Weights of a small model that answers yes/no questions on an image's attributes.
Training: muon at rate 0.0052, batches of 384.
Rows from block 4 of the fusion encoder of a small model that answers yes/no questions on an image's attributes, named by matrix and row number. Rows with one number belong to one neuron. Each number is 500 + 25 x the weight over its row's rms, rounded and kept within 0 to 999. All counts start at 0. Numbers have three digits each.
After each neuron's rows are labels from the 100 texts, of 14848, where the neuron reaches its highest value: "fires on" is the input token at the peak. Only what is clearly more common there than usual is listed. The data: photos with spoken descriptions (Open Images, Localized Narratives). In brackets: how many of the 100.
# fc1: MLP up (fusion_encoder.blocks.4.mlp.fc1.weight, 384x192), inputs 96-191
# fc2: MLP down (fusion_encoder.blocks.4.mlp.fc2.weight, 192x384, transposed), outputs 96-191

fc1.147:468474520534453473543512520560508467480518481525519466524525510490497501476453490518519471505485542497486478502460529525511506493538531473514490515490460511506497465508503505494524468502458521456495521488526440474551471503476519520490502461490494513456457463451486475464501512492479474515
fc2.147:551517561497479509482495488512467521532507458492510486489449487498507529516535520486503519481524536550484522539494532534502501487501456499484540511510521493541503507514475522501491498457464458524515501540463499496513518474455534476489500491468479530483480490513534507535474456521489488474
fires on: "red" (18); "text" (13); "blue" (9); "different" (8)

fc1.159:474510476526493464517495552459482493542531460493453489486465474528529504467483526467520516525506492532515523503471488474550506510493486489530509478517489528555491478467522488510539497508537514528486516462497534479431524520508477517501524524454471518504559454514484484481518496518500473489
fc2.159:509474530489471510479526467479485519519488522475449535527452500509485488510497468483490501505477476514555521497462539515495481490513482472484538483494524482486498548501510530488504517484536499544512486491482493494503491499439503484522487474499516488532479478488500454549552514503480501492
fires on: "guitar" (13); "mic" (12); "singing" (11); "microphone" (11)

fc1.101:482491480501516541433550457453497514458543525512502539470475530467485482516501464488503515490505540537473501539479490516542493469505471462507506536461516506457496540507468528449512506447487516466462501488542494529457511516503498495517548504506486473461546516516536524492500526526507475514
fc2.101:494532500494516506484439545491482493457475463504498448496508487531544466480511462539524496511551571534514498496499495492501489512488487525517534490529502540486464461565509464522552481531521491497534511518504503489507499518521475525498514490537528488478497485499505556502452506489475476477
fires on: "black" (12); "wall" (10); "two" (9); "standing" (7)

fc1.93:533462477509496505485510505487474507495476499485535491475522558517473497462495538428519507552506533540536495522479478504522470494458515490462485492524482540513533505479497537479441478522499526499560516505525510497498503524510501486458526511529534452460486508501493498508475507565479506494
fc2.93:496486468473453498506533510513529482510490472467474555519512513514492447538493495498496509493490468511474507490531538545496483509514483484515507492479482490513455453518518525517550495443487498477478468515482516491464525509532471509490514477528480499534510518522520528473523453506473527494
fires on: "brown" (44); "surface" (17); "ground" (12); "stones" (8)

fc1.37:478501486494541522514520494528471512502487499486525535515497529505453550515515469446472481486454503534542509542503471463499439497497518492526449529528535541517491531489519506519486490471475487496524476474484528460530493528497500510492485515470471510493546507517479496519546530470527484488
fc2.37:508494509496494534477455463485501512481516503508479514500530486498530498473498496508540547546494520455547497479524483478502540530473464519515521481457503462533508526491510510501501463501519501492484503495501492521490511483525479506488466510485487481493454520466521536492549466517489553507
fires on: "brown" (18); "plate" (16); "car" (16); "item" (10)

fc1.135:529500474478445507465503492521488535516499534430510446500511520518513542495531487516508476531500476461495501507464498484511512442496513509482512479515497479480551487481524513489496463474504506511468491533508469474514476510540513547556500485529468494498530488518523465516488483495520507551
fc2.135:530499451507471501528529492493549492493486500508512465507483520516459495505458545505537480495480532503511549496530482491497531532502515497524494483505499492519478533487481460490473500513512539490493494430506524501494517493499494514512498535463497525459493530504550511499486455523480502495
fires on: "sky" (96)

fc1.106:511520525599529495506508513538503504486519519481489551511492477521478487511449489494531535472473493478507531526524506507490523529526494492505483496503511487528489495476478471545513495527504513477518493475517520494523483510480487511554495469505525481556444482509525487534486556493521470498
fc2.106:523548508494521501461466505485492505478532526523484491489481482525467513466463490522494495514472467510520493493450470514499465545505491483481497501484483544463518475516494511459500492523537496510536535510488488526529504472484458475507509518486490484511550525508506509501522488525457534525
fires on: "door" (22); "smiling" (9); "window" (7)

fc1.274:533491471486497493469483463500493463496422517487495512500503471538499491591518498532501477460497556516510526497444507517479506537521518499497522499525481469521534554531512475522521483500506517519506566494497490499507471484498534541519515483522481489489514497495484472510555525506512511534
fc2.274:504500542463523533507491476504563463510485535526495491530482516499490496493517557525536518513458489474533546493500512469491510479510525524520531516522471533496495515480458490541466496480496497518495475476520431507510443494473512490503549446509491500511492484505450477486529475504505488475
fires on: "boats" (22); "buildings" (15); "boat" (12); "painting" (10)

fc1.242:552489498495531466547503529499478497485457525479468482467504515479509507478526488469492541516506503495493516521467520491527546467473440520508495485460514465520490506508487509507527525488551518483520508407525459502522523483517464510509491529497465486488511465512511506469496486549509464548
fc2.242:504508494452507534475462481520496542512486528470508505522488503508483499451500518474473508530537541501536489500478548495524494509445554503510447505516477475553471476540510491452495518497523460472515505501491498499482526469501489525480486523466481526466487463554557491514511493501471535456
fires on: "white" (67); "black" (25); "red" (8)

fc1.98:477519500556498484498527473531513472475501489457506480473531492532514540468532483472520530477461478506505502498504495516497449529526484510511539492493483494502525508524535462516495513477526521448515536502481491516538558504492524495532520508463475508509477515514520553474533499483491470510
fc2.98:498497513454515575481476470512543452468473503461470515518505520506479508533502504469492474483509473524531473529518501517472506501478485544470513510500505521513504564471517488540492505454504501517478481506492492539482532491516477503498558453528495521493542495481497524498505503470536490540
fires on: "lights" (24); "musical" (22); "guitar" (21); "singing" (18)

fc1.370:496509490509479494485482488499469471457515531530525505491513472490536507484515463471539503493483498477442530468498472500511514473473496520475503502477546492486520505523475498509499480529522515494492457506502547513515544465524459466488487453478521493495496511456474486518492517527542507514
fc2.370:509529489503494496470516484486491500472476463531499526495481481491534478470492458517468490527522529533509501552477528496506473512503517519475516504439493518460505494469499504517445495516498464515484534497521492541481491485515478498487468470482501519552521482515482545496542539460512527546
fires on: "guitar" (22); "playing" (14); "singing" (13); "microphone" (13)

fc1.68:509495474454559454447534521507509479567486500475499516458551507506538510544466501535512444490504494519442484453508455532507519538462468439538530490484532503473461543492476483483447529494463506483466508530472488516502518502518513526492471448478519512515503490503492507495528515502483476523
fc2.68:474499529545473478529533489505479522481514464508491538484491506485494508495518514500471511489493505552484508488502470520487507489526526529493521477479491519497468506508510466512521514511531526541467477466549458494527464535534488459503478548586485480483538498492526535466507451566514453479
fires on: "trees" (51); "clouds" (10)

fc1.236:446516496515525514472496453488465510523541517470514508486483498520478477500513515494517518487546526505499501513507519531503526493480515539462469526504474483565491505530471515504503470469543495529497522483489511502518471524517471527511477447502536503510468495550534450510478486510516531495
fc2.236:540484510528491516507507505495474507478446501487510496512536510503497491537485463513498497495496486482494517517501557518466451512533442460518481524515478538503548478464482498491547460553506524477475474491497541530505457502482535510491488492495495482523519507449470496474532449480466502511
fires on: "red" (37); "orange" (12); "blue" (9); "pink" (8)

fc1.115:522502537484550516538527488491479484492508522491491496476472481540480461487484509493479509490532504514489471530463488451501506521497544512454511479526511515502508541496477489525494504492527457453461494494532487497517501461483506483525465537492529460481448522502516490520469557491493434478
fc2.115:477471461545489518487518509513535507542473477558506457474509492523457508442530486501484468476546502483453514540505472500523527495527517459518477526517472478510529527449515496470528508496542540500497451474513479500494494508495450508482529506500510494490500483570534511541483493515552499510
fires on: "guitar" (20); "playing" (7); "man" (7)

fc1.20:476494509535435499486447499458476474492467542503515522520469496479517546486489540554485510473525519531523530541537507524494479503543492493502498506501475489524495492503479528464487511469519509471514494511514496494461547505480475462513550465521542499502503477425525536535496502523522520478
fc2.20:469539529534451514503519507505498521498514515512469489497495512526526506489523523511458530543474513524479493468472445527509513468504495524470477512459498485496505485522506530477476480547469451536483491489483494495520431493513475493551482518514492488542476537492523500504519513464522486473
fires on: "water" (73)

fc1.278:514465485493456470487523472492498499521487519484487511469465483520481499464473511512516511553513542494530525534487473460488521490517504476512522532545445541469549502522505456525489508485507517511472471495488520513462455487504537495489487506521487524556501500493518486486499518523520468519
fc2.278:472484471554509517512469500505503495517518491511522490499535475452497502517508463518496496512513484520510516500511509512440493430513483469480503508499492489466462483476516507434464507499507525471480555499508495497527539510489449485511485461537503459513495492514486509538473461504517485478
fires on: "sky" (17); "clear" (10); "white" (10); "clouds" (7)

fc1.79:478477497491553541501540503528495488519492519447532503534523504485473502516458506489453449482505540505491538483528499528524463484508490532494475502510473499506536515496511566472477509499469532513490526515514529527508479513475485506482494472528507493473474508495533488467482516485493541448
fc2.79:464483504523519488557472519491464482456495526503494491517500493489520528561434519465521511501466519503505500539520509523490495500515473563513457473461502493534489509489546517497523512487480507473455505505479482442508494526491473523537486542489482516492529482523495448553511510505499516517
fires on: "black" (50); "white" (32); "snow" (18)

fc1.315:471458505554549502516566500519513490491494504449527471523516505464504496498420490459484467448489487488452523494534513500502501473509477525512501534465469561479546534508534515517518473521486489487452527517510527507518497511470475512490516490541505494511508513509524457462540468484473504512
fc2.315:498468507478513492551514493483484451456488522456530497509522569511516499531470480523523508480508486491519486514476478507492497459548508484520479525497531486512485538510547520495511520489489522461468504506532529499504498497477518495489491495552514489477495475515521497509510508475504483490
fires on: "black" (50); "white" (49)

fc1.19:459519471513472481516472523501483502470517468484458500457502526500498529440498490532509525506508486495508476477528523532447505478466513484503504469504487508520478449497493487483515563506491504488487513518528509499471516502468489549526502481456508500540539482469491485503493489490541481448
fc2.19:470497502504459514482500483486480464511475499539522540520497526534526467497528504579517492496471478466503499518483494499506467482501524514515551512471533486543509523472484484472496477467503484491498455461498475507488505511484458473505456462484521496498510525497489526500538499508537516515
fires on: "guitar" (20); "microphone" (17); "mic" (12); "musical" (11)

fc1.66:483578495488477440474472518521485495507510504466443518490535482538455519515519497520512512513512485520512467547474515515558506539519506491557528484491495476506495506516528527517502482495493499493514483472514499526489499449509523476488476511470471487522515526493519514496511503515524488504
fc2.66:492522505484514494489512501502520442531506512536458522495475532472495531431490494496500520512479535524520508526496455498511494499509498525552516487514456467524488468511450510528496481502499421482479505491511505509481482460496505502486542511502475501491498476525479491523454484492537526509
fires on: "trees" (51); "tree" (17); "green" (13); "plant" (9)

fc1.157:540474539500490481491516534504481536488479467495490497529496496484483493511510502518484520505459503501456524524515501500509526516515530519499487467483516460471538502516491491539517495490530440488482488500495478477528488496502454493478515533515478500512512531466487459504548519506489497552
fc2.157:458478496489501489501503511465467487481498459525496509505453484531537510500491503484531532517459525466526539521484521497473536484463526504519516462484498471478474496501523486479537515499490529516533489499512483538557496494531500445514518503539480520514495490514476468533549511506496465526
fires on: "text" (37); "poster" (32); "written" (11); "images" (10)

fc1.131:541495504531497488501473495524495515460486517474520481499497498482495499498454503512490526513483528481479538502490512542499504476488465528511523510488453487520484496479516505504458532504495532499495491478517469514496515533496521529470451558484473536544551502497471508490508494542556516486
fc2.131:501476496505502488504471455441513519509511522485515510513498514533488445490534478516465537485496500498501493489530486486509540527511555473490487504487492466509512450541501495463508473514498478520513521473519434504510527511461472494518459471521506470443463469525461465470443547515499520486
fires on: "white" (70); "black" (24)

fc1.45:517473464500538531507491499477514527485471498522531507508489548534485485474504494477496543506534501539467490491486484464499506489504482482554468480498467506502542494501493501505452513500465466520481460509453517483474505468516479475496470482506470510510503503549549506514502500529523491503
fc2.45:512494493529521458517458466525497526525477509519469481463522468504495505499540512490473493483520489474508500477494484502517501498534511509544486506503556498535507521456502500527512506469437537494438515483492497496490493545489517510521498485537478521509494456455518469512527501511478470511
fires on: "sky" (48); "road" (35); "vehicles" (7)

fc1.167:470490547513534539514530526460472477524493479491474521474488546496509474509517513489495464496516475547445492486450508502496498519497446460529537529496517476498512529492529500539485451516467518521468476520494510464486534557533488466494497499501522532547518455507481551480456474490556527529
fc2.167:515481511442470548501506456529478508480508497489505516500468462488526575522500482463493520493475470472491478550492507505532492492514525511465461494488491542513518494455500503464503515499512536501493450485528509525522513509511424459493499485452515501515517504480464455491490506513531462516
fires on: "lights" (32); "wall" (15); "sitting" (8); "road" (7)

fc1.255:520504491508498523479509493530514501533473498472513474514519542514449546549499505506484522516479522504538462509533480486482495501468500539505515502472537507480503503485537516490464556505496510510479478455478491495530564510533503471504491504499511466494498478532492465480558476494477570499
fc2.255:480475506518555482511475473505494499509488519504468555527493521515496481496486459477505524525559482494511486493525531458505512494508510539489469497506478481513552518517503493459522496532511470526501467472466502502515501536488483536480461480481464462458494491509542502491510505476494526472
fires on: "brown" (31); "plate" (28); "item" (20); "cream" (7)

fc1.31:510504509486468495492471508479508509501541538522505479471498465467473579507476502482485504510473460494511486493496523445463512530454509535499496500483499496514485556495508538503501488486487490556480548537522495528477541504442546495505453482496499481520492505543496461523502491507516496493
fc2.31:482504467498525450494519489540479490472466487457523519528495543508502475519540501529533494497500569507496537494545485497502492476494505516509504530466493531508484452515498511506515486462529488463519490440524519518461442518542482493475488473497483464494506508444524497476496488535512514500
fires on: "clouds" (30); "cloudy" (16); "tower" (10)

fc1.192:470490453509506514548520509532492496530468535507507484517503500475487521521488516505476494526496510530530448501466446469506438504497452481524557479517450497520504520499442494529480494543460482502527521431505485523500506506508455491429524482552484507520491503537512490519517489489481552495
fc2.192:513458469497478483532511483493516495507504521439504528492512475495497459545475479490491505456540509467522478503533509512540553469459526447489493446537506497529514504519578504494508485511507489505474537516499446507497498493526527519492522528507521467549524496520497535530478472500514539477
fires on: "red" (42); "black" (19); "dark" (17); "blue" (9)

fc1.273:492512526477470473502540506482516491502495530487489487508494524512475503489501496501516550510495508479512517510447459494510496455527465461449501514495478478535523513480449480503506491540517498534516489509494512469520519475520504477559494466476534495512475502505476530507478526467551501537
fc2.273:471486529486487491532503520466495503475471499549509519527494536485509443513473540514479535473512494542475468500492513527547479483469492512513467506461516452506486548503558513568493512474506493486442481459532506538521489490513520526490455510522502530493496476501524512505472478457468500493
fires on: "water" (74); "hills" (11); "boat" (10)

fc1.280:510514495518506503462516447461506510510479516534490536554513518477483508495469580456510538501502482515482469523499497530552458522494498507478523488502481488491480539453514485552481474538501503473548536456481497498480489486509462502511456459563501512501532510476483482488452505484524535522
fc2.280:466495507500555532480483522483479531515479497509534521534524521519499469481464500482506509533467503491519487506527523517482510469491487497523468448443511518563455493523522514517486505522506503495542497488515456503528541527521498465500510512495519453507526501521494499470504431487503481503
fires on: "brown" (18); "surface" (14); "written" (11); "orange" (7)

fc1.188:476529451537516566509495484493497480506447537531520550496508453470505506528447510512454524486489510455480499497490501488505433520514493489519512492507483508488528517495555483501533478475496548462506507496516488477518505496521513513447496506501487519465527480523495488461508447532492506509
fc2.188:496486494471519504505526501515512522506500481486518531480479512468540486501485524492517517527526505541502459433530472486501467488531480512528473463515466493493517514485455491502508470532514520503484493528482469499493468532507488501465481523537500480480507471480499491502529511492445476504
fires on: "door" (17); "doors" (11); "windows" (11); "frames" (10)

fc1.71:522526507494496501508498512483460499486528500472486485502487498529488532466533473512528487490496475535513509486530490501496496496513548458455444476542484496489548486449510508511508455500491511493518461456506474553494539565493490535501484506519534488498487506507465508514511445519475473456
fc2.71:510501501486465448448530525475449528517508484510523510470484500489520514523508543494488515501492436475488497498484494521520519474483485519524500497528534526527474484472490512526506527506485534551476491493508492503503497495441529507545478516499503473516500503532507474490437486485462493486
fires on: "guitar" (9); "black" (8); "holding" (8); "musical" (7)

fc1.211:500521472503499435542490465489542499521514501545492461484485503506499523500482534492504475535512469517506544513499518494481481504535501474531572516560480528512537475482493501478494518495469509520459493484479469527499515516493481525491524493490519513496529494475497498486524518511491465523
fc2.211:471454478478493492484428536540490486539466518464530537540512501524488505546497450485486493492482533477508506473506554502492486484469524462462526490521550491499456452526493475527510493486489464495541430498478485470516520501466516509497489539497484467479485511497483534526560496505535479503
fires on: "clouds" (43); "sky" (16); "mountains" (11); "hills" (9)

fc1.382:484468548491499464499492507490520496513539481509552480496505462514471508519497526526481525506496499489486501512506458526499508526459492520454514547545485513565524526490522442523480477496511461457473516558490451454562498457536511487476515487506498520501509484483492483510500507524474513480
fc2.382:482518507453489490498527524492523501454481490468501482466501491514532538483504499506505468517490460533511521494503467493492478505490457465523471515529475505447485561514512528470512489491511519469533507495469503504463496513479497470499500521532470482485478453505485500512465474523510490515
fires on: "plants" (23); "grass" (16); "tree" (11); "blurred" (10)

fc1.340:509501457532496491526519468485492525499475507460483486458526498480479471508476496459495509523499489546467501532471471446560438502446532493473522501546482508517469460516491556512505537468475471480500505499510478450475511495498497507514500520501503546526521463503511484507488535489463475517
fc2.340:485488499500502507487479487514462518507496508513465509466517523467502442507470485500460506489496488451481488449537496511524545527527539500507557464530493488520527528498530536498537466526519494530530499504510463482442489514492477498499516463522515446478511502483493504477466513516474505533
fires on: "black" (30); "white" (22); "green" (11); "blue" (7)

fc1.122:498543518509539488471488522552482458479515527527481472491534516528503491504493492481531454486527498455480447513503512474521518507491473471482510454489469493529482538502512507489528469524509498525507501513519517480497546515447513521472474518488489498468488441461459475510481474522458454484
fc2.122:502491460535489487500480483512478519494528504488500546466505504496509533508531443449528496495529491540520493472496519447493489498499468455429537485459485475509501492529487486499512544488514541529532480466484477510489456489499511483502499514486503467494531539522522527489542539458515521501
fires on: "sitting" (17); "floor" (9)

fc1.251:487472514444481496490478546507537547507488511513493508467503491491477531533478481521483537490478523493494522490464509549490496491481456488539493510518518472521502497483485448532487467511539473498482436505502478510474493478560516500505500457528529498452484521500513501534461507500482491505
fc2.251:496508490495491462469499481502488489545485492490542465481492483462500530481490509481517525489495502513521509501448494507514475455528518510489473491477506509473472523549498497503512495534475447498539470514510511525483522494500520440478500470467494534491499500485542492506545552543500468463
fires on: "sky" (24); "grass" (23); "clouds" (12); "dark" (7)

fc1.226:487458514522577544496508516466504477543481534489452521527476511491484496511487498548540503483451507502479501494460483511506485468483526490481488426498517494478487519518498478491502506475522485509531500486515515511497499490492486539518506488453512489450524493497522485538481522483502507427
fc2.226:560553487484492495500486479468467467494473527552524509478526542521487516496526468489497463490508424535495491430474543459490532487495510524526510534481483466485503529471486488531486485479491540520466481484473494475504511504540471483513484513484509496508544527519478550531504481504528463540
fires on: "sitting" (27); "sky" (23)

fc1.324:502517475517513473510486547534527535498510511470524534463496515495481483499506475475433458514477542491490535534541512485498478542480487528494458504534481542518513506523510512464501491464512497513529485462516517543494520522549530543512506507467506471533447541536538478508511529524530517507
fc2.324:479501495449515499482501477501506514516488464504492484522478510518506500537495485514536484457498478456498519475499513477531519497494483467493502490516480470470488510486498485478500508512510466532493499465495522513533516515492483459514554525501439535516505473507464475509509466524523493444
fires on: "black" (31); "white" (17); "curtain" (7); "frames" (7)

fc1.221:459474475507490544486552499534470507467541492464518488516489484480453471505489496494523479487519537490505520543496507489519493484562466467481546485487470487464484505516519543491509503502492480462456502471513493474494531510456496510494522455513480550494513464444534545542490494491494496493
fc2.221:506477510467511489538503530486502528481528484510489505490497543461534477509544524508483530423520533484479492498526538503465487507524513505487479493505501529521434454556533524510482508451543435497480520522502462511478482510533484475488531453537481463528482528514517529550476493505509455448
fires on: "sitting" (53); "black" (24); "table" (7); "people" (7)

fc1.8:474500487536489473510476496512496488505500535484519510486489495494484524481474512508461477491486501481484513453470502509501471478488494548494511508482522529504507453476554497507474501475518510466495522525494561499499507550533524464518476486502518492465477489503520504456518472479465483521
fc2.8:477480477543500507524495494477507468469514560478493482532533494496536500555464494514479547504488468537508501506501488494507497487507488521504460485474487549479511507509533510498496500515453504531519528488496494516470496486545462529507507520522497533472502536541483513492508529456507462507
fires on: "black" (60); "white" (31)

fc1.249:473467438488490512458472504477516537508498444499499500491492525490521511522530499492494452542500505528522508499544514520476507500549502508471494466481544518517507533478479518534446506501478548510490481529567516483494512529477553542509453538483481486485503482469467516531527479486465563521
fc2.249:464515499556517538511486521510488490506493539459457510456460457497513516477514519469514534496474484522494458512486517464508518510472489468456477478474478519497489491495496525518511526459466514492542463505470502501506538513491504531526459492563501509495483471555497518511478469531485476501
fires on: "guitar" (8)

fc1.126:495497517522431459526468499499493487510493540535519492475484516525554497490479521487505505513583505492481506502502491525481460514522504477525533484463522494535498529487510487504508494492523532481499503509472494453516538469518528475518492523515537482519488535461529517527502470521471462419
fc2.126:513486503465525512498511483481488485497505447461474544516527486482482548465516445546489467501498460558535475489538472500517504503453479463493497495451527486484515545483525495518491492525515509533481509504471537483524440545493487471477518514500495494516534497443506517484523516465487527478
fires on: "water" (58); "stones" (14); "rock" (9); "plants" (9)

fc1.69:451488470496519467499498502501498515576479490493510536511545518485513492476468463430458529518513486493518519518470569483502498538493488506478447494532466532482534507545485548483516489489527546572499449483527468492536524517473497511520490496498517515508485494530526511489519472548489490474
fc2.69:543522506489480484495473467515508506515491482504525466504464519532491487481502477508481496517508530514492504472537533517485503518507464505498514481483495493493527548507482479462533477523526459477525506488534526490490519501494513492549509506457473503453499523515472476518478523505534524500
fires on: "white" (41); "black" (38); "red" (9)

fc1.95:508503497484528487485530551496515430526529487501487458465573482463531461553509490510511499522529518481496523506505452525483508456471492504469505484516532543460540479505480471491517503503480519475529548509531493526490515489502506480516462523481498520458476493513541486486544520487502442505
fc2.95:477531478490523520508548483493513511468499502491434502532517485513487501482467522435492512530477460533453505474524487522491518520486508535494501500487518486493547495499492499490492519476490521473490498539470490530494551528543483515497486540520523481503529501488530536504497520463510527502
fires on: "trees" (48); "sky" (11); "flower" (10); "flowers" (7)

fc1.215:521483486524462520502503526494523523501466497506480516513493529490492534467484514489492501537466508501495456487513499470479537458510510491518468489520505464488544488517505501494476455483504489510484516456466510528516524522519537489486508522447448504491484440471487479528531527496510515496
fc2.215:458460466498544482524464487544481524474459523525535503510476489526498463514486499485495484508517514537579523444523554523481536492525506489506520475478479544517486521511498521491502495508493502481517475506536491462559523499465472510497523465509517449511464539518520467500494489483492468496
fires on: "plants" (12); "sky" (9); "white" (8); "poster" (7)

fc1.114:538546512480421487492465526496484474460526512482499518515514526462487467474491492546481512474543492496502497514436520509491537489496480483481490456509509516453501516508467483467456458467478535473515527519495522524463500560482497516466509533524501480505485503485495527527450525530509514520
fc2.114:516504506490527468502547497478475496531553478503519508481500469570492494519530481454501501486523509516501495473492471507508501483469473512508457446518483444486479476514535531524552467510471502533467502429522466475486485491485529467538501518524476501463552499456562505511511513510459490476
fires on: "plants" (43); "grass" (13); "sitting" (10); "people" (7)

fc1.210:496503492490431480501502500496479487485511495508505471483498500502506496507471509511512521491509518515495500468486523496493505498547522461488512504477474490514495548542490535451524462547465498430533514486523526505489493523467485496533480488487482440455493502470551524568537516504516515483
fc2.210:514500485501520511498508525501483468485521456513477538512485563497523514501525502483482490496484470524470476538469439509524527468537510523476499499489523525436497495524512473474478531515490517522512530517476528478484502485492471460536526517453465506498526523511537496503493554481526465491
fires on: "sitting" (89); "people" (10)

fc1.4:515540518515512505488512497491499495516497490509505578509513468491524524511486508519473476456511483513462478467464471507480522516497489525498537539430539497557508525510491529506477460478501517504479467486533480525449513496532512481467510500498513514502542492490454518494532458498507456509
fc2.4:494481507508557488502560497493496510492514478490515497462510547530489498503546485484475520497546536459471523498518499531539499415522540483508522500533483491474469519477488495521523472516497505537499496488483487510539441490481501514489533460505495502496481508483529475518464503507517503482
fires on: "trees" (11); "clouds" (10); "buildings" (9); "light" (8)

fc1.322:507493514450524516486512496508488514467552508470498533486501537548503509482510505540477513444517535513497502496439496505477530473519518442508443491491474521508473488531486520443489495500496548523524515442543488496478548495488489516559500500500486477485497483521528509502469518542499516482
fc2.322:573506515498527466533540487462479492460471498499496458529530504476481499463514490497486499501505563541480540493535474494528482470478464507521512509530474481502482496532468494531537502488471468488492513547528496491500488469484479545466524523481481488462480520503491520517516482487504526519
fires on: "white" (65); "black" (22)

fc1.187:489512529523501466529507479520518478464571490503489495505530482446536512514510459460523479501515543509473503519490511511506540527517484533511488494475496552507519531472502491493507501436491530499488491494503512499525476474514460534510513476522487519481488473483519474492494522552511519483
fc2.187:528502517498490480531515511518486500496490486516510537517546500507436530483509531495530555514531495457509477493492476519492529491517510540511460472536523496489507459507497480478488466505504517526506513503516460510496471467485489503486472500531470466505485532522538555533525488487517495476
fires on: "plants" (15); "clouds" (12); "house" (10); "wires" (9)

fc1.216:464516520455532522494538482438499476525488492500501480489564508504494501540511447485531533484468501482503497506481518495505468482493502517489447531512472470503483497488477557548500510501525455528481500521461510466473452486498479496508479496524525474492546459496502490485482479507487520561
fc2.216:546495530521447479475516472503468494518536485547498572440492470502447512521486564491439499499474522508523496477524513513499536470509473507520517484532482507513484484523483500553515466502526510495497529497516550474529531533467512514502461490481508504498515550492480482498449464485485528514
fires on: "lights" (14)

fc1.35:467483489512535495485549484493481554491484494492476482517497507487528490489464512491512498524452516525512471527477535524475487499489498525535503524466521463529501499470499500528517497508522511536543482492550464484512477511498479464497488496489534505469504543465449489477519531473495466519
fc2.35:480526472502481480462513512484512511535473499494517478549505532520510508487498460463501545523511489499486537560537458525487502491496488457531499448477539471469437494495493490489507465512495430485516488521543506499510503502532473526548508492518499525458481527454501484496508553497516455496
fires on: "text" (19); "road" (10); "playing" (7)

fc1.347:485486468558454497506523467518467499512510513514524476488545507490528521516496500479494519462463493471495526479525498448512514504521459487541483495493521544499492495480485538467512469479506546551516566466493498468535507493488500518490538480462490504499509473472518487505520476481448489504
fc2.347:492527532482534520517473495491509517519517509493474515479485502493519457480507504532520457475459526533462527526485523521465443480485463461475483492485498502529535497503487490462565469515487483543517476532515510493530515530489491507527488527502483496502485489570504509468484505525500473523
fires on: "sky" (21); "red" (7); "clouds" (7)

fc1.154:483466492516501509469531492483483513486472457487509485522491467503489505509481493516499516473457502525451501503499540516525493499527509517480496483492490468500519518537480521509548467488534505517470495486478481461529490518460433467502495491532525514507527526480539474491541492475524491545
fc2.154:487494488497533523493499489500415509464514507507535479499465500541521529517462529509534528485515489468528510494486489522486497435499514467523488491498514481475501487476545491540530532522479481498469510518490555492535472492515477485540536499527505514518463503510486481509547474462528487521
fires on: "text" (49); "written" (19); "poster" (12)

fc1.62:470456491530564492470497528513457463496516534464492464484520474468545546494486491506541481490509499517511492541512483543536521468511487494500473495526542457554503499502494516463537551491525469509455513532500479457467482512511516499486463511485479485454503543512538499509490477511486485520
fc2.62:520517525514507524514479490513503462552477527494502501522522492507528489522449527466488514437521492473512497497538488439453516503499549527454508467535499469500519483508506481530488527496496523502526466517472470515488514495465492506484544487512514525515499500539510536487482521504516464492
fires on: "sky" (80); "trees" (13)

fc1.311:516540510524496496490513479513531509463476495511507504455526497525519519502540522515461518475461515512447522489489473483489487458492480488474529492491469520485486467445481507506507482514492504539497512541481524480538473475499490537501466502547507462493523534535510461491464480502486472536
fc2.311:458503504512498501478497548496501471539514490538462502478477452510472541457515507533517494501514484501446519525500558510504509522465531493538520489497533536506506474497507504493521471494502501468508485485532515494504491490474507472518516489513509513451524500486509522488477502466489502486
fires on: "plants" (13); "buildings" (7)

fc1.231:476497489506493491489569536490494475469571506469511541462524551529481527531500509488514474489459545499528533482531545520523482535510528461474495491497484539491454482470546530498506485554508502533482507528484472483474541531473479517500521457512496445508470517485528500475500504520483485541
fc2.231:508495494526526496467504515483502495514545495502481481488481495505506502499479537498505507488519489497482497510512477526511494494447489503466512473473518467497517502491491529507495507459516561529532558523496507506477470460503504480521453506469532495515499485513451491516520482474534474421
fires on: "brown" (21); "items" (8); "wearing" (7)